config = dict(
    arch='transformer',
    model='sound classifier',
    dataset='short read English sentences (LibriTTS-R)',
    train_examples=26041,
    noise_aug=0.01,
    time_shift_ms=50,
    n_mels=64,
    hop_length=160,
    input='log_mel',
    spec_augment=True,
    win_length=400,
    targets=['voice'],
    num_classes=2,
    norm='layernorm',
    norm_position='pre',
    activation='gelu',
    mlp_ratio=4,
    head_dim=32,
    fused_qkv=True,
    bias='none',
    qk_norm=False,
    parallel_block=False,
    inner_norm=False,
    moe='expert_choice',
    num_experts=16,
    moe_every=2,
    expert_mlp_ratio=1,
    experts_per_token=1,
    shared_expert=False,
    subsampling=4,
    layers=12,
    width=320,
    positions='learned',
    pooling='class_token',
    loss='cross_entropy',
    residual_init='none',
    optimizer='adamw',
    lr=0.00073,
    beta1=0.85,
    beta2=0.999,
    eps=1e-10,
    adaptive_grad_clip=0.1,
    steps=5900,
    batch_size=256,
    epochs=58.0,
    lr_schedule='wsd',
    decay_fraction=0.4,
    final_lr_fraction=0,
    warmup_steps=590,
    weight_decay=0.4,
)
Rows from expert 5 of block 7, named by matrix and row number. Rows with one number belong to one neuron. Each number is 128 + 24 x the weight over its row's rms, rounded and kept within 0 to 255. All counts start at 0. Numbers have three digits each. After the name is the row's rms in percent of the matrix's.
# up: expert up (model.blocks.7.mlp.up, 16x320x320), inputs 107-213
# down: expert down (model.blocks.7.mlp.down, 16x320x320, transposed), outputs 107-213
up.86 095:151132107138148089112118090165120122140130124157096123113148132170145126104081111118085168101081104136148144134144165173081101122109119120120127168113144128146082150080166111147139146135144086113128186159115148114129115143133165104111163149129122111138126152133121134125116126134142104129093090125124205120144160102082141
down.86 094:106107099121094112103150126114142072161126150168096165122134102139114140162111091118136138123166114151116156117098126130125090128044133118098105146127118127120136103156194111117148142133120127143099150109123129143100150164103145111161125137099103111115155107173150127110068099117115129115134102111104132134102119108087148
up.87 093:165134122116130114091119163101164101084142084132145147107161108136145156137151135180099136125111131082166097143191134148147132095137135106168136136149077123116126115101101115114120159123156124117137177108153104122157191113119106146111114115155148080120069083171114126101117119131123171155122122119094149166085142110106147
down.87 103:128091146133141129142149121132148114127123124109117135137147150146141123104103104126156157149121116168116113143148138130122116180153132163137087143128106116135134164138138186127138167153107182090087074112083175146109147138133144116092114137105109162121109084128146139106164111112157062129174167132172121114145130175119130
up.88 096:116157154143138107116108159113129142128129120153123132095105130120128163155090123130134114137136095099135151115103109163122104144091157141072116143120090099105132095112123100153128107097117093126143076095155098107134159109124134108145121122152099146127139174118178130116135142136153102130104142090119093055125136154128101
down.88 092:147177128124114152100147126134136094173071146125087102095166162070112138135081106115104133106130142144079113138163149146139111151151193123143101139134141148087137107153097126161135170129089121107163123114083108096138111144111114095122127146110126150090094136123151161128114119089153112122133120120132146106107175112102125
up.89 090:122146154151120081115162140160117143127140141132151127104117118124124136111141108127141076121123119104132122086092178122135146077136152115120139136147126148187165116108150100152154147149115114118133113122089092118130117094114154099078139109145160145098132116136155123125114146134148108077159150128185146124099132103117122
down.89 093:115093100103103141097130119109147126160144108139114165130134099144159120101135162106162128106150088158112109118165153114132173111113117116109136143101121150115117127094089142087118123186141131180091107157121153132105172122135138167147137150124134151147131111121103139125121162106153134167125119128147144127137119120162182
up.90 088:089170143138126139083133160117162102098147165139100131149090148115094158114118131117148145155118158146142137148130144136161099115081177144153120182078146106123155104189151165133131162143140122184146115097094160138153123111112080110111095141151138156164144094129137174122146136160079112135120117086096097135190074121109134
down.90 094:113142135136157124133146174096126145183117104107163126114129131097120140122078128143127123128089120185129143101143144151138146114122101127142106142172131144092121137136133150126144125116139133111136167110094139153148150140122160101122135103092145092116171118098119125112092146117139122133155097130143182157099132102156153
up.91 090:147086091125143115152153099147136143138152130147113139114117124173116136091144161142083132127138075146101092130168151155141127120122150138158095158115089167167158141134109127070147138137087156114113093073118112117117144137148143135124116129112132134095121146127103134162102116098133139087085121189137166118113095141132109
down.91 098:131106085136163166108123141090129132125150085132132133122151090132098176125119114097111164155172099102105196132100137149099178119118091102097145130100096093160142160139123135147148116112100128097121122145116128141108127128108088140095118107121130156133155112140127183086098119120108196105168130101184137118124143091142185
up.92 095:126134105136108118145186163144150132123134148089131143127113118093130122099119085092165082120107143079137140090148119120094139135132112139102161105136131122106131100174125143137160178100120126143125100136100127144103142114126157104144106172126181087133119147142130136133143106157096147170133098163154094134118134151130177
down.92 090:138104134082121154154120120139154136136105148120131116124125127141125158130125149150116145088117162157173112100085149134134070150096099137158140151160113177111081131147133112126129127116148118132123157089157118181153115168147084129114080142120140105154150130146183132134119138130113137085165124110156161168131140143093126
up.93 157:142114113158134141095081096117144103113180093132125161136133160104121156119136147109117144134164130144105136161156113131115064114113136139159173118149127125114111158095149122091143133111149136137128126169123146123155134116149149131141147098106134138142112162150115118145102102068160153129122134135107124096162099127117127
down.93 125:153131157130110119114172172117123145092101143131116147136144105150099143133090075126095133087160142105119113169149116125120108199110200153142087118151108140124118167126134151128113108115129146128170157105129135105118141124108133127102082146145147116142141155126129127124097076127111072131120138151104134135132176138114147
up.94 095:179162114144139156094126092145126152159178126097131129175138105124125118121137177131133102145082098133116127081133081114137134096119105138159103139137155102106092122181126115129131150125175135090188102125120159168121155118136141139138137132127063135077144086111107160130070129124140114138112101123134105120087136121124112
down.94 093:154134157139098115118129154160102154099112080114108095150140144134106112138064131171097093173145131150141145119118094135145134135159111115176145116086121146122084133186125108126110141060125104121117133138179136146137137086132151151153131133133137126166162161184102175059117089099168169128112178108151140155147130099115126
up.95 094:112139125136154090125160122137139119108118149145130140137165113125113125139160120134165185133135128133097150161125113108134140138125149115107089118129099111100092110135106125103134190126154136149124102129107128108115091085093128136113100128083130134155121145162183113159123131114123119107143116156130111143124123149128115
down.95 094:161165116118117087172134149118134140192133148107125128145152151140120156148070142092137111121160143177141150160149175102110123133135079072158115133171159160099135115092075149109111129114152120129103107098125169088117153144129134143138092127107182154102171178122131138106115101151142149099122188088128155169142135134142114
up.96 092:107155107130116150092084154146109128108144089141111118131113155132161135080106156130175123150145140138181092150133093146118107130178150110103133160139165143128132114151108115105115099156169165131109122171136112116109127128133158163125154130132148130135157128148119173152118107109137130145079180157124159122128106124128127
down.96 101:190117134119120135143131153118111115073150159100142149151071154092163155148131135170107111084126110125113109128130118104128142182151123146122094167113094135131108150126135162145140131116110106129147107101118114160150129163134149074149126152121100110115118159145162117141119100123143119090096138155103130078099188118120113
up.97 093:104123150114162136102145142167139106148132100129101161129115097115149107114170134151173141184117098132120121105141164155144088112131150147149136131109138165135117134127161127114124145118114079179136108159153093119141096105103132120110111084167110134093118141095065140109092091143144090098171117131066109120110124112151122
down.97 095:135173169136147123101149106094109132111163138094110106146107132111129145091114096143121092111114153093131181119169106115092089096152148172107097098137089106115119129089131166123155117108123092098125089112142155141094109142127134123150123108134148151076131110115158149146096091176097093109141132140135130148137142123084169
up.98 095:154128086143114097175150125123142129113173074131089127113136122122126132119143122138145110119130109081115135150167146144170126102128103130171142168130123119164171127171147144084123125118116098157142146141131160094114156123127098142130086069124127145128102123127150138139118096165161081084142160149124149132127144118134084
down.98 096:127165133123094101116122133138143093110150108122107146091139085119084111136116126159170110143115131132108135115135150130144116143140192148095124126123114100138142123130123148140153166149148153127142116077117134139121148129155096136149131157112133069091097137104113124162090064163122113107157192125144088101095111162151151
up.99 087:163097097175100153125184131127132105114129109097141120154169152132110143093124097103152121143135169136116119135119149102176133138107120105136108145062144161156107115127122158138132135080160096154107132121091119165109166142120117114151146113109156163129135122126135129113144123161136126103168153115123130113149137158148164
down.99 092:099164127131151118122148133161112134158138109137110142105117147167148121133150158153101151149140081138124168132119157143109097094096149125132131168126112118152164136136121112114171108120129153138160129183178132102169082102124141140092158132093098142154118121113143126140130096128176130139085155169115086166123161149090098
up.100 094:156130100113150116124182111121095126162137146147111118131137173137084138138124120138127146123112127137133154174134117111074111121143111151143104107154120160128127081090103143116133181144160115061123152114153119145158131141118103148148152109117157124093140120106148105130114125076157123086167145122109171163136131101160141
down.100 094:165151156136160099142103121070091163160142094159130146143154135118124116120125121093117111136110085137146142154120131139122107155144147117143139165188132134115128102130174082128115091140114122143171150082159119119131138115157124104119166123161129121123162119149164131111151114172133117118118136156115176114165123139137098
up.101 097:152121156133122152116122108151180138129114081098121161130152134094123125133109173104141115129163140134118106106141091136094109161125175100146113111134148149123147131152105135089107133120130119156147142131125104136149173115147133117133131166106140096154172116103122099143119134136158110092120109120178160182092131090125155
down.101 104:118123132148132083127141110167118117120137137106148146140093148082130104117135123129089100126181134123138109120134133105159142127139059131139114183136074141147119094103097175155143128116095143132128167120119123109089090134089132127139157117140163154110116137147146129104109150161107087136100102128094119129110117161137101
up.102 092:129122132104175129117147136122130166131117131128125139150129086104141155087149121120133177156119115115138131107110085110115123151133153080139117116177190102131139140086142078109160154114126127139127104130134136150131104073137119155105126155158122158116128129122089124135131087147111170107181133140174158152130119135075094
down.102 097:101157143134155126148144100137152187156140151146142136081154135115102085131079143144108106116134125150102144120142179134129096157114096115114099123151160141091120155133129119131114102114088134110109154101177082121171147151181106148121095114144146131139129115117132119076106146164125105129106138118163093121158149113150157
up.103 096:147129103122113107121143103134141206126149131158120094128131151099116173122176134131145084154102090117129098119106109137148106111104157134105141094133156157140129123113104105145101155155144135112155093142108123163151136115129148081144129141123109120114138170123078150114181126181129132122089090143096134140128098146126130
down.103 093:118139125115144135145103157102112145133130132101150106127110166115163133128086124107087120168141136143170147118129114078141143153124144077112121146122186105119089169142179131190168137110128121120102162154130108113134097141139149125147120108090156145148158150111134093145143097154140160105091126127134135171167082134161143
up.104 087:090120112104090081149137116141087134165172122150139129129138157103097106123113139117099121123111167117140094113114101098108115166181170142105167135167129136119129124114132121138159172103109156071107121121144116144104111120103090095155162154172148090115146129069105138127128156134115115082127131113104174153146170200104089
down.104 094:123104120117132095097167117161134119148115131161116126124116144094133163175100108135165116175158158137096121102145179179160120190090089132155123060167113135107116145111122099165135145115110140109135150123150177138149113150074151120127129103159151130129103131165139133145135125152153089135135095162121091157139152131178138
up.105 086:136124139172119114123134095161168149130115127120129108146150122116102151102102155091118128116119102175119128130157121172145134151151090134124112139092112139104094095114138178113145115159140107097133128104118119107132126121136165141100096098100119151153124143131127123122101116141146147112130131156134116107145135127099143
down.105 087:114157128139089123119137078141115128160122133137096114176123109093090170124116108121104110117115115090134095163110182172124165059102113128122122108074129123123135140107129163114197139145110127166159147121113125127136106134117126138098124096133176116105150100122105097199134153117112138153106136094130140139085162145162106
up.106 134:140150147151141194144097123092139153107156100123141162174093143154150125113142161146180158134140148128125149129107148118138127094131135149128188134135137152119055121106116130119154124122157166089134095109141132089166128122166144121128126132132145113143106142147101131070124089130164175129146146134112146092149141132139146
down.106 143:146163177148121103132113119121155109127096150116099124154099166157139103099119138097119139143075120148135125094119152113114086164124088134141170170120104149124133179194156051126123132100175096144142130116175147127118157152093126090147108107134105138156139146100080091132174093146131113133134136154106142148172144130090123
up.107 102:141089133152140128137108140145121115120133098114128136119086091133137118127159126145105164058126125111092117128138124131147124126107136095127184141160119093090089176115109132103117141134130149107107164164137156155129181143109116153158153137128120112137119146143121117112111159132133094119093102148135102125181133098093160
down.107 095:151138150126134116111152135119145127102083124144117131183129142113162133112079125135146088092126147170129124118157174109175146118125159116155142149164114127127183101115139182137120118126140120146118116147089124114181098107139142152107145163133120148110126135143130114095135130125105130081078145184094144158123157110144106
up.108 146:162134121172126136102080095156129137111120107126116145136129142103129131125136180098144119159125127120108151145126099112151069124117086147152144139127115116122074164086136092132166133144146162136139152154132168097148149123126131129135160109110130144133112128129137096122103104106172145142128135126099126096190073083134121
down.108 123:168085159104097108169128137132150109124116121123140096147138148132117125119135104166129121141112169139099107138140114141124106177098164138120136137124119126116130144159132120171123119135118129121135116120133111118097083100104127130115079103135183135091147199118077111094124141077130092106100154140117121095117186129119116
up.109 098:127107132102112167135138113136143143159126142089109148112110129133149128102153119109124188131135144119136107117131139125129132128151113108107085154123124106124120123132101147155124123149134145116150119094104157114138069130158122101148114131125124067098156141140118150126122124175135142162137141100084101127082138133141129
down.109 107:138105121138100110114125094084133110101104113157136117126138126127154143117132121112109131126144141095103092145095101106153097116138113183102161076114116102115139126068086059123107117137100122115108120145124137119147105092109094181084123143124142128132135129129148147135125155147115109148126158091145119093145089151168123
up.110 092:155108114115146119121157141151152144123123155102135099116121102154106102123131136106106126091123110124128130141156131102082146126092165159134155114128163119155127133093101089166087063182141093124093128133118108133052121137164150137119137122160149131113165100137116123135106141104165132132124120123118161119109127092150103
down.110 089:092132073078127158114107138067127126124155132073097142107143134143125128123150147086174137155129119099130132155108167136122113151157118114102120098132147138149159141133108102130126165147121093086112144115114147169126123093157134209148094142133100143097112118184150121110135142141129112127114146108129133114170144139108093
up.111 097:159143174108106148117126135194180142095117124175134158114151205135106127152149114111121148118124118129126110109131150129146135109085133108144130142160150164146123162158118155123132089131124105124120158128169133181154118137152094149098140119190155166105134084102119136155166162093176173106127085126080124127071112178129113
down.111 091:116099124056152096112131167149156140146127149141171119102131112103146094097108158119145108115121149113135150116113156143130132115139111124111119087128151101130136135147143148161143115163117120116135090071134142093131137155167118109129136137148104114118199126089163074140096187106118143074135148104156148119128142116122137
up.112 093:155142145106130154140094154137134113173132121122158128108126112169120118094142142133103111115072113122144087132111140128121132153159115171148137135111118108091122170150125122140143125117133142129162096085099142093086157122148113169140120101178145120086120139125117142133106171122135061094100139120129108090130170127051134
down.112 104:095111139082108131142106125127140111122167177101157110162134135104172138128157100118117111153147119111139148137102139126125130112137106105093105174167100119133133125113064079147124159085079159121121111164127139130144120133113126155163115155138154138110091108126119116096126139139088144132158101097132118095136123107130108