From a checkpoint of a small sound classifier: 58.0 epochs.
Rows from block 7 of a small sound classifier, named by matrix and row number. Rows with one number within an expert belong to one neuron, the router's apart. Each number is 128 + 32 x the weight over its row's rms, rounded and kept within 0 to 255. All counts start at 0. Numbers have three digits each.
After each expert's rows are labels from the 100 clips, of 14848, where the router gives the expert most weight on average: "strongest on" is what is common among them. Only what is clearly more common there than usual is listed. The data: short read English sentences (LibriTTS-R). In brackets: how many of the 100.
# router: router (model.blocks.7.mlp.router.weight, 16x320), inputs 0-106
# up: expert up (model.blocks.7.mlp.up, 16x320x320), inputs 0-106
# down: expert down (model.blocks.7.mlp.down, 16x320x320, transposed), outputs 0-106

# expert 7
router.7:117144145088088086125080180152163156167127115123129119116129118111152110092145123126122141140140133173120135086110181175096110169159131165176126084121120121180162104179110186164092112159125130165182119083138177089109178133154135143083176150048106101147090164143110183123195101165143132114080103194136146113179081160167129
up.0:135095094142110106175137131098114139077149160132094176122138138084123138137113143124115124062136100099109139120167167106174135140125161115143138129160096178138114096110155149087163166156164092101119176078148170084187157144115149095110159129142111110077100105129110084125073128152133113134098143167077165148149194121142177
down.0:102147132066146137119096149175108086146123081146127164133144127122144153103123074098183096086125117130125114142179118170101178129157151115143167135128113148114082155109105204118143129161071098099168161108043156111141114113206071110107163090184165080143122133063168092085110127113055139130186097136117148115090212117111164
up.1:147132135124162099161102142100133136151167115084027154127150173113110131123118180081165203082121137078140123161128020128127089158174162064112125067150150123141156119116136141144174118108161126169102125129089147106082094052077104136171113111087099139074104127153142121124149160093096142077105171064103075144161132171117118
down.1:161108165069117103133084124105073138146101111145072142142079093114113197116107098121159067149146155144141106114158131100172175089133094089088115140107155074146176131120081160120147106174076097126126161076161150159126089119092075113163186208133120100162141121129133109092117095084104159117118099088122075131168166134084100
up.2:159123159111131155127108157122117154171189092135195122105167116098114110112100151136148131184135144149099130124108160077133155115123140122071083170147180114104099083098098099132138163124164121154109197108106100136113134131137133136080164140125115166094045098087133097142149102100169157130027097124147151115136129079134194
down.2:155166130189137189100115153117183106088082124182161115152164207124108167139119109144123151129126142104149122126160083128122096157174132144120148110130159080144079186166180126103076146139149081116098105094167130150126131093072102119039077173139162162142160112140164084113077101111119126157148138139080135126159160109143128
strongest on: voice: female (100)

# expert 15
router.15:130151137122131100137167095135241141054081109097133139099076111200137163046146177143150120146125142106148107095143124108125115183133188171146176128160097196167106084159126127143144110084089133105100066135091131111138147136122098155063090138139181173128110115140160162172106137173152109170106145107161130186148101084123098
up.0:092162183120102120188131164156165098120070120083146170117068133143130084191110071180124123087116130093124140160163052136145094093163207128138120161096101110109122140084137138170132092077128110163125116116186135145167124119139090119139125109127135124150080132087108132087210142095089152136093166129079150095130105146105068
down.0:158080116101157106187147134129067157172121135126193103095138104157195085134157102157144150134156122150226065157132121122139138114178096178091121114157177141091072100122148136134128154149134189141154146103219131075087161166108135130121128099068174115098195097111144053058159184098173140118143131123102209148119095126109143
up.1:096163087142109167068124147145096105140149099070121106105187147176083126170125134161179142106091118141169092175117092162138121117104123127135179102146101130049121177125124142099137086129098136128143129163184088136086084175140148149173158056106086087091115159096191147140103075106103152229147128067126117125098151146138117
down.1:249115152034119169167168127180168171155154133072085158132126147139162104167106110098114145109126122165068148100170147114119132135090154130120151125163113118157156131150122174167166093137129118121129143118108148140136079141087087117157162170107173151137082106144108142094150038118142142134145138103146131134107080125140127
up.2:116095169090135129118104165163095124147126165078161159201078079099176148100129128110121112141153194070064062127097154094088085079118094096157118148148118098065123154165152193102115136069129139121140121122099115106140136161149145069080137138176116183073115132121156146135136083106122146108124095171123148166127086119184132
down.2:086106154213127110163171120129120096117112174148130155117127102134174087156099140199133142077110087128165135168133162157185127083125092097113129143141152080132101129108076100133119148102146140094155121134139162031168112158135157162099107121068109054103163123075077167110111070117103111146143118169128139161125108176123109
strongest on: voice: female (99)

# expert 2
router.2:075169091118129147103116095129099142137132098130111114188148137169101128077125090112165124105171088095125114125086141136131143130095140152137123080049131104152147078133100134142141139114129156161120112142111123152183075177085161149104131103175129135130175134112150180131112132133069122138116087101111166147077158095115123
up.0:169100184109153141184117157125131135127101147157087116142072160073161143162182144165105115164138115160094148083114103088093087132128109099115121166171107197082075104165152133171127134125143160137119153092102139084141147112150068094080090154135160121149109165137071136036129132139150198114183178131087127141169087166120103
down.0:060120134154145136059123131095160064101095076127152082147156115195174138116197148131139145111188097103153109171127115144118130097118135082122134084133079161102080147130174084109119101063129144135090087119145119149129103133099155069127076117088154142075101145108090136125130156240143177124131133101095160126177150169155154
up.1:156137177038173118188097166097191136157133143156130181110104148058116123139147088148082151127118132188074139115099090106099134153131134063127127149167150151127127112137115144154100134160116120150135168080098126075135159086122109108143056161075130166198135144146085126146109136156151124136157156137101107112148072123133122
down.1:059107133161146165109162128098171063129130137120181099152150183250154157140144169104103122154118121068131112153132100159181117081150130095123111081117069171111083162127155130108135096094139138119098108135135077144137113111138128111124128104105135142117089160106125076126171126174114103097143095138072141143125131191132179
up.2:120110124139109096104138073126086106143138152078117136190100138195131129195121162092100117066104191162063057116140175071073098118126105158109089080143109132112132103151157128208090139153178099132156225115154124137174119106113140146144132162176109076116113153127148107162093095185104173154125125139151098121063110072079120
down.2:150123143105117094156103088112153002120124129083140125129142077106143161099135173093142142132090167105119135136107109157098168147106091120123132142100182093154088068113087138134142104071094099096200142123148107195147159110137110125121111165099177101134115161141122134090121147133125097160148084141071163110093146102104169
strongest on: voice: male (100)

# expert 13
router.13:107163142181113129170152131149079150172097197132134103144056122125106083085119151149118136088136143109102160083157125080088132099149144106162082127140172167132075092116161129201117104164098112152140124167076168126185123143110073140143090190124113107173174089097142162146099133103126125144111115171172136153154071089126134
up.0:127140148134065138108120111126090076181130129131124121179102134062113101121104154153179109127133064080141111155140093127188100094136110107086174108092130121123128108167128170074129127087132126141130133082079161162088135111115125093151134069132145125163136148165169174065138091044116110124106140103131147111157113140124124
down.0:170109075145092133133073183131107118150115185201084154147168135187161099114186141072142131155123115080182125037068157146103087155154100137123072186096152133134132118170118222179122137139104167115166122113080152187113137140167113131128145162168127099116156112145091098184099113064114161128101127087136135123115162120150136
up.1:171109172110093151177152106116102132130080100157122097130095124103085100147099080068121142110075126112134058123134131203070108150154136076203125104087118141135073138135183168103096101133182166164123083085155131115140141187076104169102116164176143164099123128138141148135100109184124076188084116162119100185134141095146125
down.1:118153084104091120146150139169113141148149089115113141105112132126111131129164132138100196120151129060130136122115123111115108136182104124129140107167156157141179116124152164196092169175089066076086088074090134142110103121143121128061189162075205144122119121178152137144153109073114163100133093099117155089107126108156070
up.2:111151112123132127220085136190148127102100087114171125140126126144119112092153126109095087111132116162154216170108069107112168135106213074175128177106147103090148128051116092156139139092135128080149158101140126092172135162187083145173145092107123153173096103136141085147152084134125141190071130129129152120101101116122100
down.2:104179165080115107130124121118118159076207076125065167151096134138105085123172145080172102133144139126165085148115199022071090173122136125069109148113202130171138111127119095111152208123128121174159165147132142179130146079126146157080162056098145165114081139125168071151143155118189127126080133126126154087080181128148186
strongest on: voice: female (99)

# expert 6
router.6:115115145133160084114140178128166161118148136082142112115041156073117161127110059117185127120123110116074130105145184169061097125098135114156172084089135157125131156050142109154135089112111094118106134114131146083137166148156131208132114139157181099170198107158159130104075133164126107131216059149146117147111123083084120
up.0:126139051134127136146087157138071123174157113078138145113109138073163140158119137065090111088092148137162134185193182075178178104097123095123112111123189190138107153088139145091178129092142077094090103117119083109078143054132126092122083138168128166158094178105112158101198137165185084120130192109137047102148125139157158
down.0:105184142092109136053170089138129118125223074110101170153076136122146102111090116123152152145091066160082109158129099156176133133133129070132074151155139203170095116131113147094151075137143162117131106125073138118191133108146092100108159155114127109175141166207140156120090105114094125170105123177139057179078097164185103
up.1:151135116195157143156145102152142159103151083143149179114150108139146152122125141088135155084167142149127135141172127185138113152108115103113128134155175100140097146133118134133189134159106133179171095163067129160104106121122140118173131085132137103118106116146145109088120167148161081187110129133057114152084170117164167
down.1:112134130117112136119140162052144121137160071069085091168100132128153106100123096124178146160100164107159122133127180117108171098153140075129144124130109152140157099144118108134137104163125155099141064149066142181143104119128081185120174169171094146160167183088154156136140091128107185117101068134101039183095129198164145
up.2:117120125171142130123083137117156136076147062108172145109089122056081109191119126109080087120109090101147130153194105142160209095101171127112124173141151110128108149128122165106072127120123174192150170159110136149108157144160180121191149070064172102110095113202139137123142109115135140119179128104120156103137141118175131
down.2:107084157107149171130100135150087164089117139178069133091101143142108111162084135117072141107106097153130116117146216114166110147164152072099119169112107120115080077147144137084171136152098145189147132184155164106126150129096119031124113156119128062152109102210138109136135142102126146131139109103090133121109118122121088
strongest on: voice: female (99); the word "and" (27)

# expert 8
router.8:151181147142120141164132127162125134103147147077119111103141098127204042124188099147100178114130174191102126106163141161155163147147166123123174143110123134175122105139101193154154159172170069122109114128168135092162109174120089134141057106129104094143148102107175179182171136141098181136102072102111117100210159118176093
up.0:106108065174110165109142158152069149123137142094095116144115143107121151107124183173107157089132152092094140191179193090110152110166159141099126148125125140133109161079127140168100097168159162121189127153075208170159140122132123099145180090165134138066199145094119104192161110179159103099104082077093116154103146127105040
down.0:120143176128149114130099190122115164119090115134132136100057057170119102110096097107142133121120192069110173117117160103083128149111131093135121184116075180134161164152096129112102114154118150124108142164095157128178131099131112152100093149127130144102086152098137117098177109125133182085077126144155090099142122170091110
up.1:097162152094080110096103179147132180122118079164133208191154168082140171152113144156177129145142132116113113135077162171152106121152104195153130109116111129147087149163158113127049144122098112157069132109123116116107101078128128134057133098134151161125120121122071129155138129129097149071162029054094147120153147162104160
down.1:125104141120087090134179161127101170129134176150119109132117090156159112164147126177120140168101126129165170132127176153141142152136165119124183094142107177072168119143124104147156077144097128192153032137121123178156117127107089126152159192146138099124153088131146112189149108120162081074152087080110123143152122132131105
up.2:115145077177077134147113108163118132106165163073169160018130128040086164135188115113120094105163177157100112129095173075093102135131136140123079165148106115154140124135159112170169117184088081129170107212127106154149131174112090101112154057058102110140125148094077067111113145125095114176142116097138150175108138139092116
down.2:115093073166159130094056121072110148115156167140112095156102195182160154104114130109121121136133091116125163036113155125049097119110104149112146098146082106189155097112150113173087113114190075118165147087112177131159139095147147105166165159134106127167102138167128157168064070179121165143141131090119152086063142119145132
strongest on: voice: male (100)

# expert 3
router.3:138132124071062129115091132148099083153121100081124165131149108142110154074170121130095129091099102170114102060145120122144164192085116174158113140141176107149149167169163119139087121160137126165168098096141144111074119118157099132127112174100099146160156128113169106165089121137110117109089131105178162146117128135088076
up.0:132173155096099081132117181155116086112178108082156141125108152147097145152147113093169154166141153130095149130122171078092135139147177091149170107101119178174110103149128137124177112129086118136170116090101153116165167157166066142099150097191140067126160132157163162091111102110078137127100111135054175145134086129071106
down.0:132145116188126059097116161126118093112173115100182157073081145125116138098164104084132137118073188089128188149155118110103173184098096159133123079106188101143144125143097139100119154154052140129176090131107158152155152157113071102148121147091141092148170061119186140102084147085128040154109096137147157099117091103095203
up.1:109178141121146086134126162167109090081153072107146130123061126125146161122120117090158124155087150135134139160155128070078146144176155040140137093069135127154095121150133145115150087144072120118162139091070184132137145126150077177141152135165140089150162125130138135074110118075077135146134120112060148171112110106123119
down.1:169143063143101145114075088153118144108123059133092139125095066105121141125134101135106112124170172145132138111096104091159151135171091138186094077143172131164125106132111160138175106107139143175121054116106147131138066159157186060105159130160100058155148085147135125122134134054127093113093098073136080169146137111113133
up.2:133097160140161128101162088141165126161151165090120170117151102164149113145175150094121115131148159126158124143124106148102137060100069128146127128139110112177135149161125144121129108172160104158131133182213150143097158133182137075141118088121153151144112108167136114104171150134180120090152088142154074166133049129084148
down.2:109169100091136115081095062118059135084171109133152148108148115089160161114036141159120110112116113132139100144126211108143105107176105042150168156096158104117075112092152155139114092070124087121085110135118146117109124148130143134048116147146164190093116125175168107129112071162126092178144052129106101058133112159111104
strongest on: voice: female (100)

# expert 10
router.10:125210130170134140140140165160153146136147116224174195073129126063109126113125163119071123147083145134102128222160146131112157158119125201149132093157182134130151134153110144091148175151183172162090146187115113148096112141179053182110119128081125092221118119073162136180161102170131112089119029106099163134097068104127107
up.0:160121144096161118165103082093130157137145134105130131090171094100117128145104083098151093147128136127102102175142122140125130113139114134143168152113127106130093139119136089164129070136127123125145189089107167114143130160049179129106122101138176095096060133114153122100153124036092108105154130093131105106141142085073135
down.0:150106101073083155132111147170104104112135141156191185108150148098123102113105189099162112136160175126069085135139132118097147067136156103135176133117122162118127156120111099113145157136069127099140115177116189171118118130085097108134123107175089076133141104075107107170131087099182103144137147118124154203065119185206137
up.1:103071073150151132142179150188097127118133090159085143159099167130117128121181131119120118129123103126144155139152181165142112084085157137113110098055177111136091134102126124198139129148126124162140139116118122174125147144163091144122131166120093162139121094108152125129087168110096170168122140142214103156123186134110099
down.1:105185104138144142115095134082156111161177119152128113128133131132143198129089150040112091151161106162142104145123161149096096195124177180159129105121169164203106086165114122036174188086156122122134158166140156159138180099116179135113117193073082128101155121128120072088154108115099196123131104131201165188127125106145136
up.2:106064150116187151129082103110106145136117130147105063137181089095125236202093101195108163126117111155119126109066123114136136145136076114088110150179075159187144159127160144106140125082111112099081142070064135132102141154153095102140096125150082133186124110077091173106062113120163122093131150193116154119107159115159127
down.2:133143082136074105100102104106185171147179127105128095137135134127076087155071143077152091078086097129088169128091154135125086135112129094102117151101125117150127167100161099122161151089147089139065104124058100167148143099180112120168154107116174087120096095092115134124152156174137167110131142100129149126156178125090158
strongest on: voice: female (89)